Rows from block 2 of the image encoder, named by matrix and row number. Rows with one number belong to one channel. Each number is 128 + 24 x the weight over its row's rms, rounded and kept within 0 to 255. All counts start at 0. Numbers have three digits each. After the name is the row's rms in percent of the matrix's.
# convs0: first 3x3 conv, stride 2 (encoder.blocks.2.convs.0.weight, 80x48x3x3), inputs 16-23, a 3x3 kernel for each
# convs1: second 3x3 conv (encoder.blocks.2.convs.1.weight, 80x80x3x3, transposed), outputs 16-23, a 3x3 kernel for each
convs0.0 100:148101155118122108114169114122087117142124108162159161136101139094125092146110075106092139152114122143161112117157115130148106134115132115108097114146071137169127105099170153120129164114084121130147109079098139128095
convs1.0 106:111141157132090130148137113120128111093122162119120113114149101135090112109129101123144126110116154114107137150106130131113108106106148133115080165139170163154127110124151131114135136159125141124138116155058105100100
convs0.1 105:146132116171166151132132125141124122148136121144132096151150168143131163116120110149151133147138154122108108151156143151153122104060094105138152144134138102104095163142150156179150134122108106107123136147111160159151
convs1.1 105:152155150144155146145138169100164139173164148089128128162179124150144138142082083152127148112120161172128115126092111110154105123107114154172165118143130115082108103157157153125117090110110132096100129140160126122126
convs0.2 103:069157150088147191127154187124104134148118126125121134109164143132141137146121140151120105158105099127130115104103172115107135140110154117088149116067141109091152143147128153167104160142129111139108147143105112100136
convs1.2 109:156096145166084104106136072167134155097147180106109126140144165160147164141178173126129106113105143091115157129115124117165146119149130127166107157107129153165119066089170123090122143107068169126138113153135116128133
convs0.3 102:199148081148162111141177124124164144096141090107145153098175130154139084152133078123106128128111107134113116134117107110112133110099118171117115097109129121096130129159123115129088164113092153147135111117117146151145
convs1.3 098:150159109114128167103166127094140073101159123135121124123179119162116134121124098071111135135082111111124110106101121080153117116154121155147136114119152107127153105105110158126116182153154121121104160173058072152103
convs0.4 107:125149146123182158122147106117108138116145123127132098124113130132129106118108144098172151146153156181134113133143111111102136128122132132152121168120164131135159168123105139149135103131174103086135110114153146108148
convs1.4 094:148144102135088099116091136109098113113081088126109124122148097115107144126117102131090168142134123152123154108145151136134122175134113108158119131087148109085069179126159122114127148114154108150059125117093130124126
convs0.5 104:100096129132118119120154146135140086146144164128109154134130143149146097098154118138101133164156166136129104094082137129117134165158141150124139086080091161164125112105142094092073117099103143098129132123110090153098
convs1.5 101:132089071124113124118112090124153126110101110109112126104140099144147182147139137094090125119083144155163145138175135140110115128150149143111136120157125112115121133161169117126104158093119055114128157125078140093148
convs0.6 105:138113153098121153109082114121131150165153131144143127131130124116150100117152129106125108143142110130130123117102157114113098147130112137117121144116145140160154140149196119128096156120149110122122099118153105127147
convs1.6 093:122158091132092167132089163154155123150129113108129067089104108150134170133154113177131117169118127120115135112137083156125126183141135147120115110155134122121091124162107153111150124121113164147137124152137102101124
convs0.7 097:134120159140092149138121171130128102119138135114098119119179162151113125136122149148128133139143126140135134129151103123110144103087152140091132150135144101089124155120106087098132090132206143136106085156144102115134
convs1.7 100:083133121146130136108088073153119118135141167137083103113139158121113149132143118158127162106144161159169130137103123082143139093111072145129118122125131147141131136113092140086081138122096134135099130135100145116144
convs0.8 103:144139139091117127114130114126139137128127137118088128132131142151160180153155099119133120109116112104103123142117137092077105123120159110117125157129103139145107117145100119128130181127146136150111134142108103095100
convs1.8 104:126131127149086136142124167135120120154099123087109173165118158085087120111136142146169135136130148130107131109126144154128131106122110129138130118103132154158145133160169139080114125117133130149112113087122113146126
convs0.9 101:133123175141134169105143116157130092136096096139117166112118118094129122121149168179136139140102112103123122152141107131136127113163180117163167148123157117144136156137133156122119114110140120131146106124146140129159
convs1.9 101:161105107092174132114123113144113118099111137156125087133066149142122154106142155120129121126155122104154178111132107101188156141131144138142112139117148137147133121091110131122099125093129126101143128140121121129127
convs0.10 091:138119129116150114104164121167135099146129110152146132169126103135132090162132135141096151149105131089091111143137069111141114141173142126117104141125123127125124149107167105147149124108163154126130111129094140114108
convs1.10 093:100109080128144091125157104153108143150144130119111116096147115154158145102102160138142115132148160097131167134169144131138189134125132094128114111114138150134120117110140158129131110130128137145091086160082112116116
convs0.11 096:170168162166151137111143138117139126138132099162113095164091140164126109148112097127155118111156118097118119157128103169110096110106110126142107145122088157110099110112114119094149100109146123104110163148164121129130
convs1.11 099:137142127168140102097087111119120111139151097115095099200131081155158049135148159149103134130128106142130148123142119119109084086135122123133129152143094145129118088106115140077162110115149128153103101158095105160064
convs0.12 106:113133088137146089119150129093126102113124128097127148125130114132098109134151141127122135111137135140149128128127129123104067117122133110132155166208166107131169124127160121139141137170135113109136135154147109158137
convs1.12 105:143117104144102119134129104098109113143150130150171161117136123124106123087158096153128131130142116144109160123109139144089135162145123130157163115132122098107107116144104108174091127156143124142148131171105130139093
convs0.13 098:121107083136116115119137112125120146107152133107132126145104105142147111180149147147136109107117137114130123116136137124084094129118152106110098117106095142194195101106099129146119163182166148125135149149101166164136
convs1.13 102:100159150137156143094124154148173102144159159119138175127105166114111086126147130094095118143117105125102128131143119115138127128121154115068147125131164149113098141169137121132132131080104108088085084146174146096089
convs0.14 093:104172121116085117146094121091156132107108112164106127121104111120135137138138120145122098115109121151148107103104136128106097135094122121104136140113102137149155139119116138139077119096138128130126159133118140176140
convs1.14 096:159105142125126145145140083132157107133090167102152138124189133134163155139106119143132163113158123169129133102129122095136128106093141092164113124089118138150127142152136133126113123103106157171122123120162130101126
convs0.15 105:113098080127129158114109134093174135192146083127096133106149095134125132157157159105132141118074136154159098100142139125098077159144145168110106164125112078135104120140118053119135116137094143159123166119092094112147
convs1.15 094:140101153125145155117154095118122125182090115141096142153125087130127110136161132121090123161135150180107137098098131136123169175125154112129122152095143138163166113123139130116139149171087145134155083123119109117120
convs0.16 097:112117130112091103108126115114124129180088138139100130111083139127147159147137167137112116117119114140146157132153114098124112152164134147157127088117105124095105124132117122126124131148114038120157140121093159132116
convs1.16 094:123118138114100177171130070071206137194145109135171154137124116102134151140092122118154100141170116092130147097148120113102113108108135117147108101127149154084140106147143126147130091128126167137149140149158160114127
convs0.17 107:135124110095114103107145111096103115136104138132144120113157140121118137132154143161139101143094092088082138115115085128186132103142175103128138114151152116134137142102118138151123121087129098162142101103132191140095
convs1.17 102:119138129129114107120102157121131109197187175139113110144103120114110119125076148126134127126157147072139150094106131155118136127132095172108116087095135140145131157136103148107133111140124117156155130143149111141139
convs0.18 101:098113101103101109129111152123125139113102130144161136119145154157151158173122101146128147117139139132143120159109101106102118106116103132123135089144122127134122077101160177158162142137123141175141186138137132072068
convs1.18 106:133151114151112130154125113124119150096155133095148139124119104136094109162113160115128116127111123121112139123096122095137126115110121133148096096167148142119149158136111106109125131143115137120075120119096112137162
convs0.19 102:152156171142120148100093122120108170109138137127121126127116106163145133109132118130135130132141117147126109141121154103094134138130134170142147120135157109095111140129109168142082159186172104114138093117153099134130
convs1.19 100:079125118109112136166079134139098110112146150130108128116149125129114126115073104102163121143141111162122101150100127141120150174145162145148155130123115130114138121153098095163171116120082129113108136098088098074116
convs0.20 095:112100136128135163147161151110110155100133178109180152133143156111106130130106118127134135125140089125112108118147120125144140133079129112117125136196162109195203126161120128174137140115112129121130155131097124152131
convs1.20 100:102123123132112121118084125159088113114120158105144098166082127117106096128150161122149136149146108111135128176157151144113107120144088146121145103165100140107110161083098172132129144137152123118121083127114135121130
convs0.21 103:133141143080129132089094137095109131132140114149174113104082127141099109141105139090159126143132093120148102108102136073079139123085127104145144083113137128091093151135140120118175189164158112145151142121154133144107
convs1.21 100:148116114133100177134136152111137107103133166063113136096126103101121154106131111133146110149121152138111147101134113137095129120125153114127147131129129146114061126119138124087162103099144101134111157130113114123111
convs0.22 094:156140116131138084116097114106135106116147094120123141176114134136129164119133113090106067106144090131130129107132114102126164141153167106122087082165132114153135135141120117153112131117123160187162140130131130127100
convs1.22 097:124118128135133076182120087094138109106136119091139099143173144143142119106097174127120175130093126168100145147124115132132118130145124126151133136141140091125137146132122133116134135112141123104150128074131129127142
convs0.23 101:116110131097097109157148089150137110087127146140152142113118138125096158121123086105101125106132107129131143180196156102118116134127103155129111108105125111085067157102163122132154093115123157149121141135176138119141
convs1.23 103:095097131138091102117083137093157124095104087157098151081097123132137134119153133137188117127134068146128139126114116122152156147093097141133139138158102148151136065082070135133120129138147124151127107124132114138134
convs0.24 093:168112139188165149178155115155138126117135125172147096097119144122092107117133115123167158168140143141180096117099134092129141096106110160133139100126121118140145127155122125092097117100136116117112165115084153125099
convs1.24 098:137141118138124153148133128141114146153127146156144120164103105130082145140130151146141134136106132143147132098111090117136133077106135139116079121127084127143101144106116121153139105130091127126115127140119134169074
convs0.25 106:120119100090131111155106143099141118146169177163141149077120134089137154083093137144106106136146134106132114127167125095120152150101109137106114154150139095121138146142133095104139118169137146099163103107156108116132
convs1.25 102:133074120146158122138093129124109097128134152102121118109078145114113126118111107112142142137109167163126154129108138142133147118134157108095121126149122103117104153145144112127130094124132099128151144121127126116110
convs0.26 099:147096156113152169109145100153139084119103100115081139091124122118102137122134138128141100123102138115114128082114084074067123087058150094121146125130120125162171120128130118138137173134160129103141107097125140140130
convs1.26 096:139172108178122173116081134094118190107176110154149063109095144111143124102116094143163149132155149135097159118120118118102110105126120174128109153159137103134123166132092135101116147155151105137115097148147112094125
convs0.27 102:110141159101127117110125096145094095106135096142154124103134128089122100129119135146150127126105117090108138128084115156156155097146164139089156129129137137130104160097098161113134126118090106162136118103103130150105
convs1.27 098:121128111120149111158095120119156144108160145138137140151085146172140146151189131115113153143142128111147081134113131106099135119153120110104117149073114180188128131101120135197064148142145130096095132143134108125077
convs0.28 096:105127131121136116099125163129121135111125102148111089121120166184113152158205135165121154153133137130120145153128122092113148115108138161095097138111145153152134154140139121142138129113116103096103124134118129121091
convs1.28 092:100130078099142157143149136139145095132143112137119130096119122117108172128132145169117151132112140134135133159131143116136140106125135140180175120115120095120114139109112120189164089114117152091125153164101091138113
convs0.29 097:146120111120167067082147184115126109144144140159120133103113111133111142111099130111151161145159153103096097150115084127118103133127152185129104144140143117121101110130116116111105070135162167099093131110144097107156
convs1.29 097:118103152118154185083142133136141131121122101089144113066125109181147140151143083144154138148120141104091098110141146109148157142068083119122122091116136123114188101133136108135071124119122128116128135179167118118141
convs0.30 097:093139088151098117143122145124154116109130126127099116146151131128108125159108111119135172101116170173121116139141167100121150108117149082128169081106149120092176118114114116152140126150147101131169088102189102045150
convs1.30 099:119110137131073156119112110120143134126119142176157162136118116078098105111122094131129137120090143171135159165119086105112119117084123127148157119101105130139148121134144116163125135128139129159134142106135113078113
convs0.31 102:128109113101126148083121147119082132140111131154091133136137153084122125081110157138141130126096114136134125125136137117111128137101111136140120129126168169170105159153136137102117084139131164093147113117116099109125
convs1.31 094:164142133125091126121116135155130110165094126084117115131108124102140128129135125132105132126120134128123121153143111115162109146169120112127116143121176131122124112129116140148091136093146112143132110159098133145109
convs0.32 102:106131150128128109113112118112126114099150114127163169101112144138146156151178113116152114110129143137126145123102091112117128116141168126110081114083068108103166119147103120124171153134130147161157098126125141100136
convs1.32 100:110127102162122132128100187064112147126166134168154131134128131122107106104153130109128120131100122134165168135117131137128097099160113134164134115107149124104112121158088112149085162094130129093126124123088152173144
convs0.33 103:167116196136162110099134085118108136153123099156119133109159145106129120117091095107117119150155146138161139129166129139138146111103100125120168136091116115073079079143141100161134110098115155159132136151153116132095
convs1.33 107:096136156156155108154124126133125109155149095128098121134132110172120134140116165158141153130135150118084146100116149110121160127154168099117117112133136117118145143125117126086084119128088132139093153132155125131125
convs0.34 106:116119147102122156130091140100112102114112138146118123091116143076129163102117138134150168146142135095124142115125118114105137120124131124159140162179166144177164116178155119163149121149145115085144164112149093138158
convs1.34 103:114115135110133150114137133111086116109112160111159201145150111154136148093130126128146118107129139119174146118146116132109121131154136144161143163110151176123110127103127108143173125180153074091124086141134128136120
convs0.35 095:123129145161124159094137177109086120116112117119097130143107134120136090125131122096119117086113091090136076146149131151132106172091115103097124143140104152102165096127108096114128136137150091121137161127135121166130
convs1.35 100:141149188170135181161123172123153147139132131138091114075146137132175114132127134167138138125149123137137147117156130153112148125096118141127132156140110128095116122110144146108136137129109121128103093099108121116139
convs0.36 094:096147141118144104150131120151149130116126113139106087127101134091114160125176107172135147095122125127119125136116114114129128121101099195175141154197154120147104157114113127151164120153124150156162130131156084120115
convs1.36 098:152087122125172086110108138130125145136096103131133146120115141106087119098104108126169150110135115136152131090169071091102111118110139089133136165132162153108135140146098152117122125076123120157098139116148145088141
convs0.37 103:171120160117141158121118151136109115109156089085117147159160113146175129133110151119108125135134117105127113106112139128109125152137183129144112105121113133129140149116158097174172169144104129137133152152151144152098
convs1.37 096:107174112145142064088108106119112113150151098164166162151150130132124084120109087138133168133160142128113154112142141130123071150127143149125113163087161140130098122135102105139132145142082152115113139120163123133125
convs0.38 102:132154113126145137116134158111123118099118089134126110158185079136161126110098124121129170138152135093123144183152112157136163129126120129131133140130183093125119095116089077117123102144160130165138128092109128168070
convs1.38 099:117127119156133128118128121129161109123132095153149119097141123077136133130082118138124153154099158113141144149143146123141165126096128084112098090110140082143120179094128171143115168096153102109132107099105159115101
convs0.39 095:117125132112141092084131128098145116154127107138072131110111142096131133147145150166160126156130130132092087119119130145145089091088151116125144158109132097141162146115127120135112106136136105134163149098130140134103
convs1.39 102:130130129152080103137131133092154140133150120110148098121117103069124143119075113118128146139116150132116082120094126129064137175178149107138090169135156138112146116149120151123127131140162106105127131113159123115115
convs0.40 101:133160120154147111158134127154121106105111122134152110140161131101152164121161131103104110162129135109131112122123148123166164102119166092094155119140157085121141171143150139136137140126133134182102115118149105152103
convs1.40 100:113109134155166104102131100137144111109128120132110138102137113137113120115150135081103099128124043142149111131149160134174111113124167150105127151163147137138128103099154135102127115100143166149105123129106185134125
convs0.41 101:154139171138130129128114112149111097158141115121162109138147114135128075160119105146157106132131130096119100123124108101133126151144156120121115127159120164165125079123157095129168094107127121150121158128119135142135
convs1.41 107:145151095155143085135130145095123144110111162086055156140143124172152138160127167121183113116130101136182086091108120141134127133131116168123089176108126169176110124122120120127091102080158131138151131116145111137098
convs0.42 101:100117171120155143099143137131146135123164151132193123126148138141119120134113108138131144120131153077132141135120140125134198136098133103116142160110180101129107127108108065121139150111103131167111134142115118125134
convs1.42 096:104167095181109077087140119153111093099132140122116167140096139144059150112132123133114124107141099130175141137074146132139142116153128122127131112115137116142152096131127151134124130144124112122105109131107097132092
convs0.43 090:123134154131111158130123109119159174149138171134144106141127100144117128129094094108117115152166133113126117131079105130119117177121128165139161132137155123112109123137135079185128108084151127159152116080145106103168
convs1.43 088:111107126120130164147118098078097122130116096098110106161162160128121095115107114130092097125197149109137086102123126135167109140109095119136147137096122151117098130107161117125099122090112096128148106144103131091132
convs0.44 097:128122131114129123109144130191146114102131131113116137120110143103185138140130121127100121129151115092078149115130129101104109141142090115128167141120149128188144132138138116132115151107097122119111189118097116143160
convs1.44 095:136110127139149084131120096147115157138136090113111113095119110113108126123113086129171154163126150130107140130135158147104129161148156109117119114090156115110170118124146163118115162118128145183106121107142147142129
convs0.45 096:157131124139119114133140133130138154120105115154127106098107118082107147137126119163114128141128134157103083142095137132090144146091102119052106138097162120046130128147141096109072083099175150100136124148166107166119
convs1.45 096:125146143127094165109136152148142121123091140112096172102090101114151172138136143139116128066122149127156160104111113115150137129135091101161102132134106161185130126133135107106110116093100141157114130112129111115129
convs0.46 099:094121123110096114143160157124134133188107169134120132132108113115076151123101148116127138135131132128123126130120142117081073142165161115116105115066107139143131108085151106121134100153100167152102109167145099116123
convs1.46 098:087182166096101146096130138131090111137153144114150153096132110132114122114129147169151147131093115093105099138104120145136103109167144114089092099133149124108121126187117097104146115135113111134118167156122167149149
convs0.47 102:147093156124137143136113146122106134143136145147125134152079130106112157099151120124108149134143178120102149138098119096136169095150164118115147128118168106170146135151177110127141143133122113151137157090138136144111
convs1.47 110:103167107157155098135130097125130083152082128110119146188144155170120172167152213125133159133148187097127170112143118106133134128154133135117115151131133125088153117092098088066136099098157125120140125150111109130136
convs0.48 098:135137078157132080096116141123148105127115159103136152164113117126144082162149111118096149106122109117129153126152116163159108163132099131133115156149111175167080094079119076087151075171180134125129105114122150174150
convs1.48 103:159117095175140139141129132165106136108118123144093083116129155116152117115132118156138123146113133123139084095164143135136103123125111122112134085108116128148098109137085125128105117109149145121117128164097147129124
convs0.49 104:130116119115121121140151103130126158111094103127108090153181113152115102115091115131135106121119110102128110118103108158121138140130139127092135125113140144131123131126141163122137125135075154120140116139135096124145
convs1.49 115:156139132144132126097082147167147135100199146145186175136134116139135089125133151108120128113112097116141111139119140152124113101131111145179135152126142128155075104126147125140105157156159134137113125132125132123123
convs0.50 088:150128143111111106132103156143113118133132128162120122111116117120094135126137145149162114108097138107116093116127132139153137150131147105150147119157115118169172114110135110126141116176151123153110158169082135145144
convs1.50 096:115118106108134136121101092111129127119158156150117152149150116113160132107158097108106047095127124113142141112118152157145139142113114103137139112094120138152129143115172129118188109147099162134104142147134114169127
convs0.51 097:118140148122117137123130152128129164144147130159105089130109096112117143122138133151108131145142141111122143097092137134064134148138117157176143171128126124138151128161121127133142109109177145121135102158135113103146
convs1.51 105:115183125120125153118173129116144104142123135150128109147108096111102101137135132147107126081135086105102100164141147126149117111124102182111126139075136122114136129143097127091171099169137090115124087114120102160108
convs0.52 102:088143127164081115150165120102124148099151129145129139098142132122182167163186117143153143125130149120127132097114113144136116138137143096115077103106125183148147114115159100139106080102158104131139156126116209160062
convs1.52 091:124093130095153104113100157132140095138123089139147141138080134097135084115119133113171148120136137113122140137134159117085114140118148117098121097097136105126132146117078085111110156132160121138149129095081133143128
convs0.53 101:120136123143167094107129091131115126152165093126123068133155124127190095134157122112129123123144154144152119119083128126145158115136145135123103131142200140107144106110166124124116133126145124166096134086120105093116
convs1.53 095:102131080112151122104133117112146150100122121087087104083105132139139151118113102138135120094117100144122105141103147176109130156123141074132088081132092134118088129093151141124150111147117143093117132130106149119154
convs0.54 104:123114155107130124098118099112128145133119090137157075101131133120121154152128137158131123137139140162145119105162136154135105107124141143147093147156148120142152120147120151091166087172124132087109112091167128098169
convs1.54 100:159073089122114147117128100130176094143120149136139134150106109133099162109106156101156125136149149117122108111119095114135123137131100086131118111105099145109157158140150115126150104149166085118145115132181125137111
convs0.55 098:163140077153158123112152124076154161105134138114116124155147109094144104125102120138126105162114100156110142129122120123139166132124125111126144104105120168137123137099115135129102156136125163142136106129146115129156
convs1.55 101:137081112118121085127137081123138139135112105082118106120114180169102143178124134135126115116109115122120111154137118137175111100125138110129119125149095091124126123176147110194160121141094115104079148127119114069127
convs0.56 101:125142166146117151161167137125138137152139142124119127140124086139155136140147126152082122125156119152145131106116101077097111183220150136119128088022065137146128089097145083123119122118085155127105064117158095133132
convs1.56 098:126146122133140119131093081107112108144134128114142151135104125126138104113152126103107146152102149104103114103141107131132114095158157133137164144175180103129106131136144157107097141128084113115125130123116138114098
convs0.57 100:108111125115108129137112153081131144124116159121150153120121165133095130130100159127151138160154128153156104183176104149168087179166086139146100167144081150129084099134145144089105124120091131166105129136141121155129
convs1.57 097:166145066194128100076136114145158120110136095151106139148130131165134100105152158118137132105133129117090148147166085110129114116143133142134136132116123108109107135089067117086105105125129125171163102131189099143137
convs0.58 106:144117135115138104128126119146158071187158149167109109126115112177161134123139111061130150141105119122113095122141192119139164085118105111086133156137156089130127108094138168118133141166148119138141141109135135137101
convs1.58 107:146129121164121140136155120140128173150154149130122096128165126183079120162124129080115090125119105137119095101165123156140148066101101152148171120133105112133124124114141103086094127149125155144156129157137107147108
convs0.59 098:147115141135115139166150082118101143091081140125099171091147139085098146127112145144127096129115143139117175138124142111109098110158142142105124140117140100116137133102119110115108115139169143111126109135137155149121
convs1.59 102:139116133153104159057125135113134093145130138099090120090130132100121184127162164096165131144130145093130140141150138119135148139162137116149091092124142120149165148123089114081148125128136090105121146148165122171139
convs0.60 103:139113104114139114111107126100150115132086113186138146142098113105071080093119136114091150157140110100125132162118129150090129087114133094122124154132152120138144122140132108120097136121146079173167137116134133098141
convs1.60 102:080129133141137126171096150130144161080087080110111111115093127127095118162128100149079109099094102122104087144138134143092120144144130111141113157099145176123122108131106139141113128131168110157143111111096156116158
convs0.61 099:079121100112108183151129130171119157120101089095123124113091104139131145138124152127123107102141138152136149105105133085097131142151147121119123146091144182137141150167152160118160092068092160129133123081137133157116
convs1.61 100:119114133109144166095129095112081091149137157122171132147162119137109124112161132107083108122077115135114117117097103146109134138186143121102120145101142121169183110115125095120086160138139099139134102098135142142150
convs0.62 097:109098126130133151173170141143147141095139139106138108154172117146131108138137144150108142147160105130175139147136149119107137131137125077118135144119134144112121121162098113095089141131103127112089144146117154194097
convs1.62 093:133116119152178122103117131110135128109140119130113100123145116116122123111087107185129154096119119157150125121102159141079142117114129095113155094111115148150090135105108110158143104126171145201154111094095143161129
convs0.63 103:181140121121138162108095131132083148084087183100126122089091081126102095167152100141133130120103142101150141113155154122143128094084119145144127159185154131134142114131131157150100132166092119133132129123115101110174
convs1.63 102:138114139168114087146124117128161184121143156093132117105193097169090162142102121112108111165126113131133150123073148143139129117089134147139139139121138140116160121124142124125191139172133137118136148139138129125127
convs0.64 099:168141146113130161129102122162126097174132111129141076091117139104169153148113086118141153165147128130173149117113158099124102189135121091122167105118106134160125123104105138135128133102100097146150100118158137111153
convs1.64 104:124096147136153195107143118125117114113106121136122152129204120150081128075073061144148167178126187145135134173127126141136131144154103121158134156104112152142119091148157109104137152081100118094114066141112088114112
convs0.65 094:073092128146097149147191146166131113122108092116124143142133133150085124160126142117136144122101147149117096095124102113132080144093134148117100146168111096121136150181123115118112110139119136131088120093111172130144
convs1.65 094:126165113182107144109165108136131102141113117120119147117093149121136143121126090116145129173154111141105105099098106121158171163186135138137195096140121141097124109129130140140120132116140128099115126131112113125122
convs0.66 100:132168077134152086120147121154143091118111093089134147087090122186106112136154156126118123096140142096094153115115118128107150067150142154128151103105144122135130109115180082116113142126107121144106130126077143142140
convs1.66 100:148088147137169098152146129132130141082138114096158115146132096181136136105138088144120130139152115136142135126124116129161149096132126097118174098068135144117163115119146131123111144091112114105159133110086114121079
convs0.67 107:097118136119123083078130101135129089164181095113148157112076138129104106153151170109120122113130141135126151111144116115145102093122141153209139154164126140140148132155151135103153117102129090151133146125111148122106
convs1.67 107:159102083162154099135165110108122129153137123139077136110099151094137114102097123144145099163166115134103161130129103136140124143146130098069147097164168090091141143175170151096147151119150149087109120165121120155107
convs0.68 105:122137103158158112115149129161125160087147148099125127180160115157137104082128124132151153109133132135140141109106110102082078159148139079109115153122069164179112147139107180110064167177151153137081124145145128117101
convs1.68 110:175112093124127077107067103142108109136142101113122143120085142107116094127126139118120144127107135151132106133131151118093112134125159119121098128122103094133146119177135136139130113129136119134102105097111154133171
convs0.69 101:140133134132159083094145128154139122128136120085161104158131126128163123115143116101139129084121139105151132153116147137194130126096115144110126135142139116106097115158156134135127149100113140135129155087113155170118
convs1.69 097:141144146159131142117161124102089084121091116116103141141087186149140093131185119125110133138113135123149114139120113100106137112131135119136133119116116109130139123150152176135096155128122114102135153123130130141124
convs0.70 110:161176095177193119122136093106122137116147161108124141130124116112127121112124127111145111123151111109133137136167122125205092122134099114159123111235082130126073133164101133113086149075126129140142109112149124109119
convs1.70 115:134178127133149142129148122102117166124106105132109143114158153186142181163162169105122129173125127131133130106121158122159130113101118134105158129161166105109156113080096126074100122078115119141155131125136156158116
convs0.71 101:176134109150141088099124121114142118117147167116107091151122135117133163118122130109106129127147133121088121119086113051070130166182178115130145138154144167198174135129106147182126124144149133134106126095082116136173
convs1.71 100:125153129148168091146120142119143119130147160107147172160126125124106114098127113099154141143148164115136128148144155146119123122121163156162145155139134094120114172189167134094127168105109127164079116128125146151112
convs0.72 092:123118087123129141128145143114114122124118103137127145111112167110097138150072138157149121127128142127131115158150151064084141147159178141105105106099117121152186120137160131119148124120107131108148128085107111117145
convs1.72 096:141098112110146141087143153128108108124123079119114103119104113154151155090160137109113090161145113149167175172127091092151123115109138127097129099118154136130127085135113118089131115144106124158120147164134153160153
convs0.73 101:129144130124092119148150135146087079108128062184144116120117138136092113116134112119109153089118124139152126110121123156121160145131107097114154134150111136143093100145151117129137108106094125129135115146118124167115
convs1.73 104:106108134156172120155134117125128121146072162109126103145112147160152104115127117128122123128138160175147133152139146131131144145107136128155136123127138099123126082080155111099139104103087127107078125132111138153105
convs0.74 093:124119159148152109145141091148143107136147164097094139131119105132134135127124149101140080121104122130124124153133136159118124128110158144128110128115129134070139158125170082118176102118137093088143125145110125163130
convs1.74 097:069130155114117154113177145095095135124118109133122079137124195163143127108110112094123131134140143135107132052149155115108109148106119159134120130157132158104084113106101111092123057116123105146076115160134139073109
convs0.75 096:119121111158174086136098113119108135152149152115085139138133162123130139113096109128155116128129099103073108130106114101094152136167115121075076125149130138130167116123129170165126134093113120154126134111120137098059
convs1.75 105:105139138126122130118092134135137130114133047108075133118175118136113120136098138093149133103144112146078155148135153128137114131144142121115113165116100136140150143193142100061105156119107096164103123094114093075117
convs0.76 099:106143100094153123114186080129124144099123169132122112134111152148141163164131135156094073117164140132097133113110106100141155083153163153145113105120122084093151113088109083124131120151105168140148128099142108078102
convs1.76 094:104133103118130134115110119138134159128129131134129088121141145140087142116175173144123122128116138136099138106115098111117129113108129085086133123161126097075134121140112135127159130111117119150157152154100135173102
convs0.77 101:128139122113102124141099120167170152130175177099063105091131117092146117127129143155135098104110093087116129101130156085086101166133138115134163120113118129156129105154069108133176149116102111146137143118140130118119
convs1.77 102:113130147128135121140143123153126152147137103075088093149127143088099087110138102091121134129156107100078074122133164144117093120096128130115119149140117124160138121142136129164122123140115104126143127188134136142090
convs0.78 097:101132114119107131162207131132098098109092096119150106170116104158124138108137133129096091168128112150142155156136109159158133137134121139115124170117137124117118124134172130129154132101127131118121139135088088149098
convs1.78 098:143144110146164159124145108126174127114143171121140162113152089133147152114111168108126064107096125125121171081150114107150167096101101130164118089144162104142206099134123162153109151128135124128112089132114134103109
convs0.79 099:138144139082194187174135128176134127138136146119132122131123095099135090163098117115126135095130143086100143091132147125132097144090104097118085142128118142166171114168136126145138123157129104134160118139108126109137
convs1.79 088:099127123161149120097134079101159155106080123129125134111135124078099164153123146117154092132123109129099147099114087082079119110115114154145091124158146138131140128127125100122127112137101094123123122141122105120156